From a checkpoint of a small image FSQ autoencoder.
Model: 12.3M parameters, encoder norm batchnorm, encoder depths [3, 3, 3, 3], encoder widths [32, 64, 128, 256], decoder norm groupnorm, decoder activation silu, decoder widths [64, 128, 256, 256].
Training: soap at rate 0.0021, 8100 steps, batches of 128.
Data: trained on regions of photos with short descriptions (Visual Genome), 10.2 epochs.
Rows from block 4 of the encoder, named by matrix and row number. Rows with one number belong to one channel. Each number is 200 + 40 x the weight over its row's rms, rounded and kept within 0 to 999. All counts start at 0. After the name is the row's rms in percent of the matrix's.
# convs0: expand pointwise conv (encoder.blocks.4.convs.0.weight, 384x64x1x1), inputs 0-63
# convs1: depthwise 5x5 conv (encoder.blocks.4.convs.1.weight, 384x1x5x5, trained with AdamW), a 5x5 kernel
# convs2: project pointwise conv (encoder.blocks.4.convs.2.weight, 64x384x1x1, transposed), outputs 0-63
convs0.37,108,221,204,200,237,195,165,107,197,196,192,183,252,196,180,197,264,186,161,194,273,150,229,181,185,246,213,105,131,159,219,194,233,216,193,215,123,262,187,192,140,152,216,178,177,216,231,246,126,189,144,232,169,155,200,189,278,202,118,167,245,202,205,230,246
convs1.37,096,273,177,173,182,165,270,151,173,223,156,213,155,197,234,157,214,145,218,226,155,234,167,164,164,129
convs2.37,146,190,259,178,209,179,282,228,206,218,274,259,183,129,229,201,211,225,281,191,228,157,203,206,168,249,184,108,197,193,142,186,199,238,266,195,232,117,221,241,224,129,245,218,250,212,165,181,246,197,193,170,227,206,249,231,166,193,171,108,239,192,223,185,169
convs0.38,096,242,223,187,210,254,240,237,184,236,155,261,239,201,310,205,159,234,196,227,295,219,203,216,152,262,217,163,175,258,156,189,257,140,242,224,250,246,185,198,209,174,190,194,232,185,225,179,158,242,249,235,216,214,197,222,246,158,267,198,241,242,132,145,238
convs1.38,104,209,223,172,220,270,232,191,127,157,232,142,134,197,170,143,219,171,175,168,179,263,206,148,197,247
convs2.38,124,169,188,206,215,119,197,234,225,193,205,230,150,204,254,255,187,241,210,257,154,189,245,245,222,175,240,197,182,217,246,163,210,150,214,132,292,190,186,218,158,236,241,220,193,225,159,181,179,144,263,239,195,218,200,223,186,329,136,232,159,207,268,153,210
convs0.39,101,261,171,150,287,175,225,211,221,164,237,215,182,209,185,187,171,204,171,182,236,195,146,207,207,225,126,197,172,214,163,185,259,199,211,265,221,229,190,153,254,231,186,259,231,185,309,184,135,226,230,169,207,230,203,132,204,220,242,224,127,185,151,93,214
convs1.39,088,238,240,229,205,232,240,221,193,206,207,237,185,183,164,208,237,169,126,165,258,274,265,194,241,277
convs2.39,067,196,209,147,149,202,231,216,190,168,159,212,221,277,153,186,171,143,142,169,154,303,141,223,192,182,251,249,158,162,149,220,212,211,195,300,154,215,210,225,191,212,274,158,214,174,249,173,154,191,208,160,166,174,183,203,203,276,175,210,239,160,234,271,221
convs0.40,097,181,222,178,240,187,230,152,191,184,100,194,231,191,169,205,211,202,219,189,195,130,209,222,157,242,212,217,184,197,274,254,118,152,178,144,196,245,151,233,207,166,145,197,233,166,95,164,187,163,182,203,161,178,158,220,234,246,173,194,211,120,117,186,135
convs1.40,096,153,248,285,262,207,176,224,222,228,210,233,237,181,219,242,212,225,184,191,176,268,256,262,216,142
convs2.40,091,210,217,204,218,161,263,227,174,222,214,153,268,193,183,185,155,184,202,195,171,203,192,287,225,222,176,183,185,162,218,148,198,235,133,237,272,144,178,186,117,196,213,321,242,162,171,170,142,150,253,180,201,195,218,206,144,202,201,234,196,114,136,165,211
convs0.41,073,220,263,217,197,213,153,239,167,184,208,219,219,198,194,241,198,198,195,207,168,166,226,254,189,218,170,155,209,209,156,200,201,218,189,153,222,307,208,187,185,205,190,311,159,310,228,205,211,256,170,210,157,167,171,201,172,239,230,252,170,161,203,61,175
convs1.41,098,207,183,176,207,223,201,161,167,212,196,155,132,157,173,179,204,151,142,104,123,223,221,182,152,164
convs2.41,105,224,235,181,189,212,188,204,247,235,233,202,222,138,203,144,228,247,213,231,201,155,179,248,227,263,173,168,211,197,148,173,171,232,207,209,177,107,220,235,244,227,235,263,284,170,227,155,226,136,133,156,271,87,160,224,203,183,183,182,215,209,195,128,200
convs0.42,103,255,194,197,196,195,181,259,225,207,153,139,206,263,197,206,166,210,198,221,148,189,137,204,167,232,234,189,219,208,161,263,199,242,274,228,121,275,219,220,157,179,236,228,132,170,257,172,225,263,155,222,145,190,173,164,172,229,190,278,121,159,229,213,144
convs1.42,103,228,215,221,212,211,214,182,172,170,192,197,149,145,126,95,189,178,140,133,194,228,198,233,228,250
convs2.42,086,244,241,181,167,192,185,213,218,120,238,198,225,142,150,212,253,220,174,177,121,228,209,221,188,243,218,223,232,205,128,259,173,274,177,196,134,176,143,130,267,274,233,191,197,198,211,148,255,162,175,191,202,159,153,225,161,222,191,153,228,199,199,154,117
convs0.43,124,215,218,186,232,214,213,234,135,105,226,147,114,184,280,163,154,262,218,151,257,197,202,138,156,219,214,185,229,252,164,189,124,178,225,214,206,230,254,147,239,210,235,186,177,166,172,185,203,198,226,183,250,187,216,163,247,175,190,203,244,281,215,151,268
convs1.43,103,192,152,240,196,184,160,186,242,186,139,224,247,149,197,307,176,193,186,213,191,161,143,234,218,137
convs2.43,134,240,175,163,161,286,194,233,228,251,214,128,293,269,126,194,282,261,243,198,187,209,204,193,159,242,167,152,195,111,219,254,168,218,220,174,172,202,202,233,212,242,165,140,193,146,232,153,229,212,221,239,237,182,197,270,165,236,203,217,199,203,176,207,181
convs0.44,105,251,240,139,190,170,185,240,208,192,237,244,251,233,255,185,101,249,159,150,246,197,212,244,290,155,251,154,226,236,156,208,196,201,180,209,192,194,221,219,215,265,193,170,195,265,233,224,196,196,181,268,305,242,204,199,168,199,207,159,223,272,248,215,187
convs1.44,092,136,132,179,180,186,194,164,202,190,175,188,176,230,245,237,226,142,157,172,199,154,119,131,148,186
convs2.44,107,224,287,158,126,224,142,211,199,176,43,182,241,215,172,195,222,173,219,207,205,209,180,214,176,239,225,177,235,218,199,276,231,197,236,218,194,137,190,221,177,151,188,156,199,162,222,174,239,112,199,237,221,274,209,232,201,173,122,174,207,221,220,213,222
convs0.45,104,222,171,162,291,192,229,201,202,158,168,199,239,162,166,241,209,160,250,217,252,208,107,182,183,215,229,180,122,213,142,213,191,167,188,202,169,247,217,125,170,178,218,196,234,271,249,223,210,190,210,235,168,228,200,234,158,209,190,138,237,188,72,173,263
convs1.45,093,337,280,226,223,198,262,194,170,191,176,229,196,186,182,156,192,203,195,180,243,209,203,219,176,160
convs2.45,102,192,236,168,205,153,268,242,170,236,164,144,165,217,169,207,216,228,269,162,234,224,185,190,153,218,183,106,226,202,191,176,201,250,131,195,248,161,220,240,216,192,148,271,258,126,219,241,261,194,164,225,173,192,248,169,103,200,226,174,192,157,228,132,208
convs0.46,097,199,142,236,160,265,227,198,214,215,207,213,254,210,318,290,156,169,195,219,206,179,179,174,262,167,173,181,200,259,214,164,205,199,175,200,157,193,184,181,184,216,247,208,172,216,164,241,201,220,180,198,245,259,266,155,135,197,224,196,164,204,301,279,135
convs1.46,128,199,206,203,197,200,168,170,204,191,203,81,162,205,206,201,118,89,191,191,185,194,153,183,188,204
convs2.46,089,217,231,195,125,164,178,128,141,190,98,211,191,285,206,197,263,207,204,180,181,191,170,158,209,168,266,204,170,235,209,226,143,188,250,247,178,139,198,227,144,159,171,231,193,140,213,225,224,150,216,149,175,210,155,109,245,141,156,226,163,204,184,179,208
convs0.47,084,215,173,191,226,242,221,201,264,198,185,225,221,153,200,196,182,162,171,165,230,239,181,196,242,154,202,224,196,190,184,274,218,102,176,220,252,179,181,227,237,176,122,134,215,174,243,202,150,263,150,133,253,266,308,142,189,178,170,174,147,230,211,244,210
convs1.47,104,168,157,180,183,203,172,179,209,178,200,111,157,168,167,174,110,155,146,164,176,168,158,168,145,181
convs2.47,088,231,165,234,195,169,115,190,144,204,206,222,166,233,165,205,194,171,189,159,213,183,223,217,173,178,228,230,188,251,281,212,234,169,170,189,251,243,181,197,138,171,161,119,91,223,267,239,184,199,267,227,189,276,260,159,232,212,178,203,168,210,193,288,228
convs0.48,090,169,254,231,164,191,151,283,238,196,272,209,249,133,214,211,196,223,230,227,167,233,304,201,198,266,237,199,194,143,274,197,201,220,135,249,194,131,178,180,222,205,207,148,247,245,202,174,180,160,205,130,208,194,185,212,217,212,192,225,226,239,257,225,286
convs1.48,108,212,217,298,307,287,179,160,166,209,218,152,171,188,187,209,198,191,196,211,242,194,186,187,163,199
convs2.48,075,249,199,218,231,185,198,179,270,246,171,147,171,175,225,210,216,209,185,285,209,161,161,193,210,214,174,226,170,218,330,140,159,211,225,201,200,100,268,203,277,170,161,225,196,120,138,162,159,177,216,170,208,198,209,238,183,140,229,220,248,178,208,194,198
convs0.49,092,174,204,288,252,181,165,253,211,178,175,192,204,273,214,230,173,192,170,151,238,214,235,200,266,254,238,138,155,171,175,208,210,197,296,194,144,173,164,212,229,152,211,238,196,163,234,125,229,253,281,247,152,201,196,174,233,212,265,195,218,264,250,222,217
convs1.49,089,258,274,241,259,245,222,238,234,254,260,201,227,224,240,257,243,246,202,200,238,174,236,185,197,221
convs2.49,080,239,175,275,187,206,157,202,184,149,196,239,142,231,143,209,243,160,133,235,176,187,229,225,255,161,223,124,169,167,212,175,203,210,176,160,231,188,104,127,247,201,194,215,250,239,170,227,255,210,177,218,178,154,203,190,264,245,280,238,157,248,244,252,187
convs0.50,100,226,115,182,171,160,142,227,177,192,224,217,153,223,270,209,193,291,180,184,181,167,196,152,176,172,181,207,219,178,179,164,137,154,218,167,192,188,101,183,169,265,172,221,108,241,249,204,173,227,118,220,203,187,201,166,219,192,148,257,158,178,236,266,174
convs1.50,104,187,158,179,215,194,117,160,202,230,184,76,148,204,217,160,134,215,236,233,228,207,196,200,214,197
convs2.50,088,200,131,220,185,216,142,216,142,180,177,266,197,184,223,206,177,232,237,226,116,125,145,242,243,161,170,197,184,212,170,244,181,156,169,239,224,163,201,213,226,152,115,279,221,202,147,206,147,234,170,206,242,169,174,205,243,194,130,151,219,199,252,287,187
convs0.51,103,196,214,126,209,259,222,90,178,223,119,143,186,162,267,226,171,155,158,156,208,169,210,229,171,241,226,249,220,196,221,129,156,228,258,156,260,252,244,206,246,169,232,248,218,172,145,122,201,165,252,204,210,202,181,248,193,211,169,206,173,228,210,213,216
convs1.51,105,156,162,243,231,227,157,212,234,239,231,209,260,246,226,201,219,235,211,200,169,208,292,278,232,148
convs2.51,113,197,204,189,253,152,292,271,209,223,273,189,243,155,187,245,168,247,222,168,215,196,155,178,241,178,207,178,220,190,268,230,221,234,145,205,247,216,239,220,152,181,188,303,191,164,221,191,175,194,207,200,171,223,272,212,158,207,183,257,152,140,128,206,115
convs0.52,085,161,176,189,216,215,259,189,204,190,199,138,215,200,256,169,223,194,150,231,203,153,165,227,189,220,173,176,220,208,191,153,199,113,205,179,202,109,139,219,203,249,205,129,226,155,250,228,205,216,255,192,227,280,282,181,213,112,240,221,296,233,211,244,235
convs1.52,099,246,226,216,182,224,234,202,198,135,172,247,205,186,109,145,234,217,209,146,171,266,249,210,137,201
convs2.52,086,188,220,244,242,148,215,196,202,109,163,157,201,248,291,255,225,200,184,216,230,194,189,173,186,192,162,164,253,255,236,161,159,152,185,227,220,225,190,169,101,206,195,218,135,193,165,185,186,246,264,226,129,308,239,214,182,169,222,243,157,221,231,197,182
convs0.53,089,184,223,274,241,199,173,241,192,198,186,147,265,213,196,175,218,257,140,232,207,225,207,170,194,231,261,238,255,248,254,200,245,169,191,166,206,96,221,226,215,133,220,171,234,196,264,164,178,235,253,228,195,185,202,186,197,100,232,181,194,277,228,222,281
convs1.53,104,274,204,154,128,217,250,190,195,144,217,221,217,211,155,171,205,219,198,129,185,229,231,219,107,176
convs2.53,080,268,253,214,178,143,180,212,155,269,179,162,145,205,291,280,214,173,197,187,180,179,177,154,210,152,213,221,190,257,245,155,180,169,189,192,231,203,168,207,187,238,240,115,137,216,254,220,230,143,252,225,271,272,166,213,150,261,176,232,172,200,198,194,186
convs0.54,084,181,210,166,154,234,168,236,233,198,156,206,211,133,241,191,170,144,231,189,207,234,232,231,206,139,195,224,147,206,179,238,229,197,218,221,260,133,210,268,167,182,113,157,270,175,214,179,273,202,203,213,280,214,268,233,182,125,184,166,258,216,195,111,189
convs1.54,108,193,178,166,196,206,185,175,175,195,225,136,135,149,189,157,158,112,146,191,202,187,146,115,190,221
convs2.54,070,231,164,218,212,180,170,139,142,183,193,217,264,285,262,237,204,190,231,184,213,161,230,194,186,126,215,243,193,242,272,179,248,199,212,174,278,206,212,227,159,173,202,144,198,214,208,165,200,262,322,248,192,268,255,198,162,235,236,243,237,219,172,218,179
convs0.55,101,230,212,182,207,280,221,153,299,237,147,212,232,211,245,220,165,259,209,156,148,240,214,208,178,204,191,243,157,196,285,259,246,229,211,253,256,217,250,194,163,235,178,267,274,229,284,181,234,163,237,172,201,254,187,252,211,180,249,212,170,218,188,199,202
convs1.55,106,195,187,147,145,165,177,185,160,194,225,170,160,184,221,198,180,169,155,212,215,205,271,314,259,236
convs2.55,102,152,224,216,184,187,280,217,228,212,219,242,214,128,223,195,104,198,159,215,196,266,229,149,178,155,180,148,214,219,181,169,131,95,168,244,230,240,240,265,205,210,136,243,162,211,196,219,302,211,176,207,209,187,181,214,229,202,217,143,217,167,245,242,200
convs0.56,090,253,182,226,140,220,261,211,189,227,219,178,294,244,201,184,258,223,178,156,206,231,196,196,175,226,198,183,215,181,178,186,229,171,243,213,211,254,168,219,181,150,201,172,220,110,223,230,178,177,294,147,141,251,174,236,251,126,242,151,90,198,219,231,206
convs1.56,098,116,109,165,180,186,171,179,214,212,237,156,141,135,152,202,208,179,169,155,200,203,199,223,237,251
convs2.56,071,150,194,174,276,174,232,249,274,198,200,131,175,189,200,204,189,191,200,212,170,288,111,207,200,162,236,181,211,229,254,202,167,213,167,209,171,175,284,189,127,164,209,256,173,282,236,190,249,175,244,125,196,230,181,198,241,211,278,215,152,201,216,161,225
convs0.57,084,178,196,168,180,238,183,293,216,193,154,231,176,261,222,243,215,154,219,216,160,242,233,208,196,187,165,145,177,230,199,176,216,266,202,243,234,287,224,175,168,234,249,270,183,171,271,154,271,260,175,272,196,166,168,183,160,174,228,262,113,182,200,189,188
convs1.57,105,214,201,199,173,207,193,201,160,117,166,179,183,187,136,101,196,178,192,139,118,240,202,189,178,162
convs2.57,080,235,216,160,198,173,195,198,231,167,180,187,234,190,228,192,155,194,230,249,214,164,214,225,229,257,156,208,247,286,145,170,177,238,168,166,214,88,185,218,268,174,200,276,275,178,198,206,273,236,187,196,207,148,148,169,245,231,176,142,220,241,157,112,208
convs0.58,087,170,204,172,186,146,195,144,204,197,242,267,234,230,176,138,202,230,211,170,249,223,173,220,241,225,176,221,201,230,257,204,238,215,253,273,266,182,209,231,252,195,134,146,247,204,228,229,178,181,226,153,262,273,197,238,237,175,219,160,77,216,271,183,195
convs1.58,102,261,294,238,204,205,218,247,215,210,239,166,175,192,195,201,209,210,229,220,226,229,263,270,256,270
convs2.58,073,264,238,187,217,243,178,208,231,202,195,213,208,179,217,189,85,152,147,138,219,330,106,210,180,192,257,160,239,207,203,162,160,173,175,280,147,183,237,214,174,228,179,193,127,211,220,184,213,232,175,212,198,259,208,212,155,220,207,162,162,193,246,198,212
convs0.59,102,170,228,212,186,193,151,161,247,238,159,226,212,185,160,205,201,165,198,238,203,214,211,209,93,174,197,197,228,241,196,258,158,209,169,210,237,177,240,274,192,164,188,259,202,172,166,208,196,237,222,139,274,216,152,147,245,227,169,179,219,185,161,80,94
convs1.59,114,151,137,117,91,184,196,211,222,182,117,237,211,223,237,227,190,176,202,231,218,206,206,218,188,181
convs2.59,097,144,121,185,204,175,199,207,262,235,240,190,146,117,224,167,192,195,190,185,135,242,221,199,173,191,203,169,189,171,239,112,259,131,161,202,175,180,165,261,200,211,130,223,194,207,181,155,177,193,166,277,137,185,150,187,186,136,231,154,241,192,212,230,282
convs0.60,091,130,168,186,215,238,241,251,163,199,255,251,195,266,237,181,152,162,210,187,232,230,255,145,210,197,206,221,181,233,226,167,146,188,244,114,233,231,190,199,171,136,230,245,223,186,173,112,202,127,205,180,231,253,225,255,169,176,250,247,252,256,147,223,237
convs1.60,096,153,165,176,157,171,174,166,167,208,183,203,159,189,201,207,320,203,186,202,277,227,253,187,195,263
convs2.60,095,142,218,190,120,257,225,274,203,184,213,235,205,123,238,155,162,183,210,128,113,165,172,197,212,206,268,190,148,172,251,158,211,189,180,216,147,256,170,161,202,201,174,161,182,203,152,187,168,222,149,194,186,199,205,177,241,120,256,129,217,182,222,248,261
convs0.61,119,237,189,208,164,230,199,176,264,257,251,205,171,147,132,216,198,182,203,188,200,139,212,278,237,183,196,259,207,232,122,172,119,129,266,218,251,219,210,228,215,152,200,239,138,161,213,220,213,153,266,116,168,229,170,170,130,212,246,203,213,165,193,196,201
convs1.61,100,199,186,170,196,204,181,206,198,193,163,208,150,169,199,193,269,191,192,218,247,275,311,285,230,213
convs2.61,105,165,219,129,206,235,171,198,234,218,227,211,204,164,218,221,166,222,176,227,169,211,211,299,229,228,180,124,202,226,259,271,208,163,146,162,164,192,198,221,246,283,93,160,176,265,200,148,234,216,214,251,238,200,193,197,98,209,157,197,161,204,219,167,195
convs0.62,099,240,236,263,217,182,178,233,209,162,214,224,181,215,291,230,122,178,200,179,226,213,210,190,223,260,238,163,213,249,219,211,199,171,266,184,238,221,250,250,159,136,235,206,204,119,192,124,197,264,240,278,214,258,161,101,207,155,219,171,217,197,171,220,196
convs1.62,095,277,232,167,263,258,245,212,163,201,275,186,232,208,209,220,136,168,211,158,168,168,146,178,176,227
convs2.62,084,208,185,180,172,170,210,188,192,175,105,166,184,234,158,201,214,176,237,283,161,255,179,174,268,194,207,224,206,206,232,139,223,211,224,252,198,183,221,180,164,232,225,88,196,218,187,187,112,211,257,127,209,205,221,255,226,245,177,181,226,190,320,174,184
convs0.63,135,223,153,190,147,220,204,131,204,236,151,256,157,161,202,222,242,221,276,146,209,225,209,242,195,203,191,204,202,173,235,223,215,231,234,183,216,198,182,222,217,249,104,208,247,249,146,277,172,268,173,168,198,229,203,261,218,252,148,218,203,77,230,240,206
convs1.63,106,210,136,155,245,233,202,174,204,223,226,158,183,264,219,200,195,126,207,206,235,222,100,156,249,223
convs2.63,121,185,158,200,200,189,134,151,143,172,199,191,238,273,183,205,203,249,137,205,192,142,178,180,147,107,249,170,244,213,173,323,224,213,248,144,167,251,167,188,197,146,181,231,206,212,240,223,167,206,168,213,186,201,179,186,217,206,211,187,209,229,119,205,99
convs0.64,104,246,180,166,204,225,219,148,208,200,205,229,135,213,254,208,231,151,160,206,215,185,219,273,261,153,190,142,222,146,105,260,178,190,187,197,227,205,179,202,166,224,187,218,173,192,247,243,265,157,129,119,228,258,163,171,184,160,128,165,198,239,259,142,207
convs1.64,110,236,214,225,228,252,232,194,193,198,229,250,209,179,184,230,238,192,167,181,227,285,249,268,261,282
convs2.64,082,190,188,193,237,213,203,255,174,256,147,199,149,301,155,162,176,201,279,209,178,225,189,205,172,212,229,269,181,225,220,161,183,232,209,237,137,262,208,127,171,249,316,201,222,235,163,183,187,168,197,174,268,195,208,160,207,190,143,187,195,164,222,287,201
convs0.65,093,152,215,208,179,210,198,145,186,133,260,234,163,174,144,257,215,197,211,237,113,198,252,179,260,216,154,262,226,186,210,164,225,176,226,175,242,291,274,206,229,236,199,292,221,215,181,206,171,138,224,155,206,158,180,232,154,228,194,262,149,184,237,157,229
convs1.65,123,189,214,139,228,217,185,210,142,164,191,177,202,96,125,166,181,211,124,150,176,198,212,169,194,165
convs2.65,079,184,256,214,217,208,269,247,237,252,262,214,152,178,207,138,236,227,192,218,174,206,191,210,238,286,182,219,184,196,176,197,197,183,183,240,222,98,142,145,299,187,261,206,202,167,165,173,192,207,204,228,144,116,169,178,247,179,203,183,250,211,224,115,231
convs0.66,110,146,205,219,204,210,193,155,121,103,244,229,188,182,146,237,220,158,163,168,194,214,184,186,238,209,117,234,238,151,191,212,123,135,216,192,224,168,211,141,229,141,154,255,202,215,174,225,160,174,167,192,152,175,207,176,89,194,225,214,231,120,221,200,186
convs1.66,100,151,152,191,221,225,187,199,209,253,217,231,266,221,182,152,282,232,195,136,121,245,223,164,179,197
convs2.66,114,115,182,199,245,216,207,253,278,219,236,224,102,127,188,180,173,163,207,199,199,160,174,257,201,210,179,199,251,200,192,145,291,165,200,242,129,183,238,203,163,175,182,195,222,207,171,196,74,238,202,232,194,211,187,246,198,148,204,183,198,155,198,147,240
convs0.67,098,166,166,236,124,166,173,239,169,232,230,248,132,199,224,270,154,219,156,178,202,155,177,247,230,235,165,153,183,216,92,254,164,180,212,240,177,206,194,204,205,208,289,178,257,216,229,165,195,228,252,201,270,233,182,185,158,145,270,195,202,270,184,232,191
convs1.67,104,230,187,169,190,220,174,169,187,164,157,115,178,197,165,74,215,162,197,178,155,220,196,158,182,230
convs2.67,197,201,250,272,159,178,162,183,213,115,98,224,169,187,184,144,186,173,187,170,142,230,223,248,220,243,216,224,199,217,174,165,182,204,224,237,277,153,123,217,176,249,213,160,200,248,246,214,251,201,210,199,180,194,96,149,248,210,153,184,221,225,238,174,254
convs0.68,083,188,165,250,170,232,220,215,227,167,233,159,242,163,233,191,221,175,197,178,172,278,191,238,265,196,240,279,223,235,228,237,257,170,277,208,226,80,205,250,177,217,155,184,303,199,198,185,162,179,239,180,220,227,265,174,215,216,223,147,150,224,221,163,170
convs1.68,084,144,174,186,162,162,151,182,186,174,194,165,171,199,207,157,134,117,166,157,163,149,135,155,170,189
convs2.68,089,193,158,189,201,197,166,145,195,211,216,163,252,306,210,243,183,205,195,192,234,181,217,205,191,169,254,230,167,194,270,196,238,156,192,177,206,223,181,216,202,209,210,104,70,212,227,217,201,208,305,184,145,281,202,201,202,233,201,221,205,167,159,277,246
convs0.69,110,168,191,202,268,191,108,185,257,181,205,237,130,136,228,193,198,205,165,210,192,196,246,229,241,200,238,184,164,191,154,192,162,176,222,233,178,215,106,258,185,169,231,203,192,190,251,130,162,231,220,264,146,212,255,161,256,123,132,138,188,232,193,233,166
convs1.69,105,162,226,220,220,223,221,251,201,186,234,236,233,207,208,232,194,215,205,254,325,218,239,203,276,246
convs2.69,085,157,234,238,245,134,229,193,239,169,132,172,171,168,200,213,179,168,138,278,150,150,206,227,242,158,198,155,189,185,251,165,161,191,185,252,192,241,186,207,254,300,224,223,221,245,205,230,130,248,227,145,142,186,218,238,165,223,144,220,221,183,247,143,246
convs0.70,107,179,227,219,212,243,240,154,212,206,190,253,217,123,199,131,214,193,194,167,231,111,202,280,184,196,241,262,118,259,189,223,180,172,205,250,236,235,178,135,210,211,141,198,186,122,196,194,180,201,228,175,263,224,232,195,189,168,118,183,160,181,272,138,216
convs1.70,106,163,150,123,133,157,192,189,178,170,156,266,249,201,205,232,216,225,221,239,219,175,159,164,145,148
convs2.70,115,227,191,152,161,231,161,227,194,186,231,206,238,150,181,193,185,165,189,159,174,224,194,247,94,186,157,213,191,127,218,156,287,252,202,196,98,232,142,174,180,222,229,127,195,194,203,179,153,208,158,242,142,240,201,143,263,214,247,223,233,174,264,210,172
convs0.71,121,234,244,210,236,247,240,214,107,116,216,133,247,244,213,167,186,263,152,149,229,135,174,177,147,233,191,196,205,188,209,199,150,179,178,224,242,233,211,226,196,193,222,222,252,190,129,169,226,249,243,137,270,249,180,128,244,208,174,169,246,146,182,199,197
convs1.71,099,158,190,192,184,161,169,222,233,185,158,250,193,185,171,171,229,271,185,232,265,108,245,249,171,153
convs2.71,137,220,185,240,161,188,147,189,180,163,154,151,181,238,160,157,207,222,228,198,222,194,166,157,195,144,209,289,238,184,134,161,220,237,158,260,239,206,119,213,224,200,274,121,242,156,239,229,136,163,187,115,158,198,178,103,223,178,208,184,224,209,204,198,209
convs0.72,099,272,211,229,219,199,166,179,235,285,200,165,210,124,186,158,197,242,129,173,184,216,246,123,170,205,233,210,210,220,153,223,106,190,209,254,196,222,232,230,179,189,232,168,210,231,250,188,278,241,305,128,214,196,213,221,171,165,201,226,256,247,220,170,178
convs1.72,109,196,210,214,215,199,238,194,206,204,225,259,245,219,250,295,236,258,255,254,206,161,171,187,169,124
convs2.72,101,180,216,161,235,222,226,264,237,182,153,229,128,148,188,169,135,198,188,168,130,276,182,243,201,234,201,175,244,111,279,250,284,222,214,226,160,274,200,235,188,249,264,175,190,247,246,180,216,204,156,181,248,177,163,188,165,185,164,201,189,167,195,241,189
convs0.73,092,172,247,174,246,223,196,245,277,210,176,191,211,193,172,185,209,220,193,217,156,196,189,209,210,219,238,275,214,150,201,77,149,261,190,199,167,181,231,214,184,211,162,219,180,202,243,135,244,205,117,228,164,189,265,271,161,224,111,169,270,192,188,258,191
convs1.73,107,163,199,189,206,255,213,201,181,200,253,150,187,220,237,212,136,136,180,254,240,223,186,127,123,151
convs2.73,086,179,173,182,206,266,259,244,206,194,184,202,172,163,163,185,202,181,132,99,198,221,203,118,201,144,201,171,195,199,183,176,197,184,236,184,183,192,236,155,262,162,273,213,184,167,211,176,228,234,133,176,237,181,159,176,221,148,240,248,178,243,340,242,198
convs0.74,106,173,167,204,189,252,141,173,168,186,283,224,177,157,144,220,232,187,170,237,221,239,145,187,241,185,181,166,243,127,205,239,213,209,230,217,218,231,174,157,182,273,235,251,202,175,273,255,178,102,208,160,165,213,197,171,149,245,157,294,155,156,190,199,236
convs1.74,091,194,249,206,169,251,138,170,181,211,239,219,230,202,122,169,167,197,249,169,139,201,136,237,156,143
convs2.74,081,171,203,214,178,207,163,126,242,242,222,182,145,186,158,193,262,255,214,220,225,198,191,187,244,243,158,166,191,266,203,133,159,189,155,195,147,145,205,164,281,166,187,259,201,152,215,151,203,246,189,142,203,159,225,263,190,149,238,161,235,176,130,214,292
convs0.75,110,192,243,265,195,212,250,222,221,178,280,203,215,257,189,200,222,199,152,206,260,210,275,211,135,250,138,258,199,203,147,220,198,167,158,183,204,177,166,219,228,225,235,203,148,88,285,187,240,214,180,160,212,242,150,169,200,194,209,153,210,137,120,192,213
convs1.75,103,206,157,173,218,210,184,133,153,182,248,159,151,150,124,253,214,199,156,149,260,209,189,186,231,250
convs2.75,109,137,175,211,211,247,173,243,214,176,200,151,229,208,147,193,178,256,191,237,179,144,155,227,201,167,174,169,173,255,214,268,281,247,195,189,181,147,118,239,217,199,210,238,209,221,220,199,114,209,178,175,158,222,115,196,148,233,146,256,214,258,257,130,211
convs0.76,127,201,234,229,243,202,241,202,219,172,248,232,170,216,323,211,173,240,167,230,232,152,216,171,142,202,120,260,185,218,170,203,240,167,200,229,241,228,163,234,193,194,209,171,199,235,146,118,217,209,208,196,196,243,196,97,163,164,231,241,142,230,265,148,148
convs1.76,122,250,230,227,211,167,232,224,202,240,142,206,219,222,204,98,195,209,215,175,141,240,209,175,134,124
convs2.76,112,148,239,221,242,159,208,209,200,185,208,166,157,157,265,205,196,168,172,189,266,198,248,174,262,194,183,202,218,204,153,252,203,185,126,177,161,248,90,188,230,184,233,227,208,282,189,276,234,222,159,214,154,135,151,175,245,229,302,217,169,195,175,216,192
convs0.77,079,272,205,217,251,179,270,261,235,225,94,182,234,203,216,191,227,173,183,152,231,240,215,157,202,223,204,154,216,256,224,197,241,168,222,179,229,164,182,159,243,186,203,205,241,184,297,195,186,283,140,214,285,204,236,202,245,174,264,227,250,236,169,246,203
convs1.77,099,208,215,210,225,261,193,162,172,203,219,144,159,173,174,213,153,127,186,176,194,132,115,133,162,212
convs2.77,069,194,121,166,226,196,90,217,187,126,170,227,250,227,159,253,236,180,208,190,156,170,196,169,184,170,263,206,189,225,199,215,225,165,190,223,234,261,160,251,159,215,258,177,137,201,174,253,220,247,203,261,130,283,227,199,235,268,190,178,161,231,212,236,171
convs0.78,118,215,198,234,180,182,228,240,190,203,228,262,191,195,306,258,243,181,213,227,199,141,170,207,213,169,240,143,193,209,222,199,294,230,177,232,234,202,172,234,206,140,139,185,227,281,221,194,86,220,195,171,222,265,137,235,250,207,153,196,198,164,162,162,160
convs1.78,112,223,173,130,83,134,225,213,178,160,148,239,248,229,197,152,195,220,223,231,199,220,214,215,208,179
convs2.78,097,212,178,141,169,176,253,219,214,210,192,213,199,196,204,200,176,264,160,123,185,190,207,257,194,230,249,192,93,218,265,161,134,215,243,201,161,193,235,188,199,230,168,238,158,214,113,162,124,264,201,191,131,198,259,166,164,194,208,222,138,197,122,229,224
convs0.79,102,226,187,208,178,195,175,238,162,163,229,226,150,205,274,198,159,233,149,187,185,206,228,238,268,220,198,157,230,293,227,167,177,120,247,135,216,183,196,170,231,136,229,162,166,231,177,150,125,204,258,193,196,234,227,164,139,192,172,218,207,293,183,250,133
convs1.79,100,231,222,160,222,263,247,212,167,256,249,213,204,213,228,204,139,159,254,173,138,181,132,206,154,150
convs2.79,099,207,234,176,171,210,190,271,240,164,172,136,218,198,205,207,223,181,215,244,171,170,214,97,286,227,220,231,183,145,233,156,194,145,216,218,140,171,234,194,183,202,205,104,186,183,160,101,145,216,216,184,232,149,203,215,271,232,230,156,211,154,256,180,157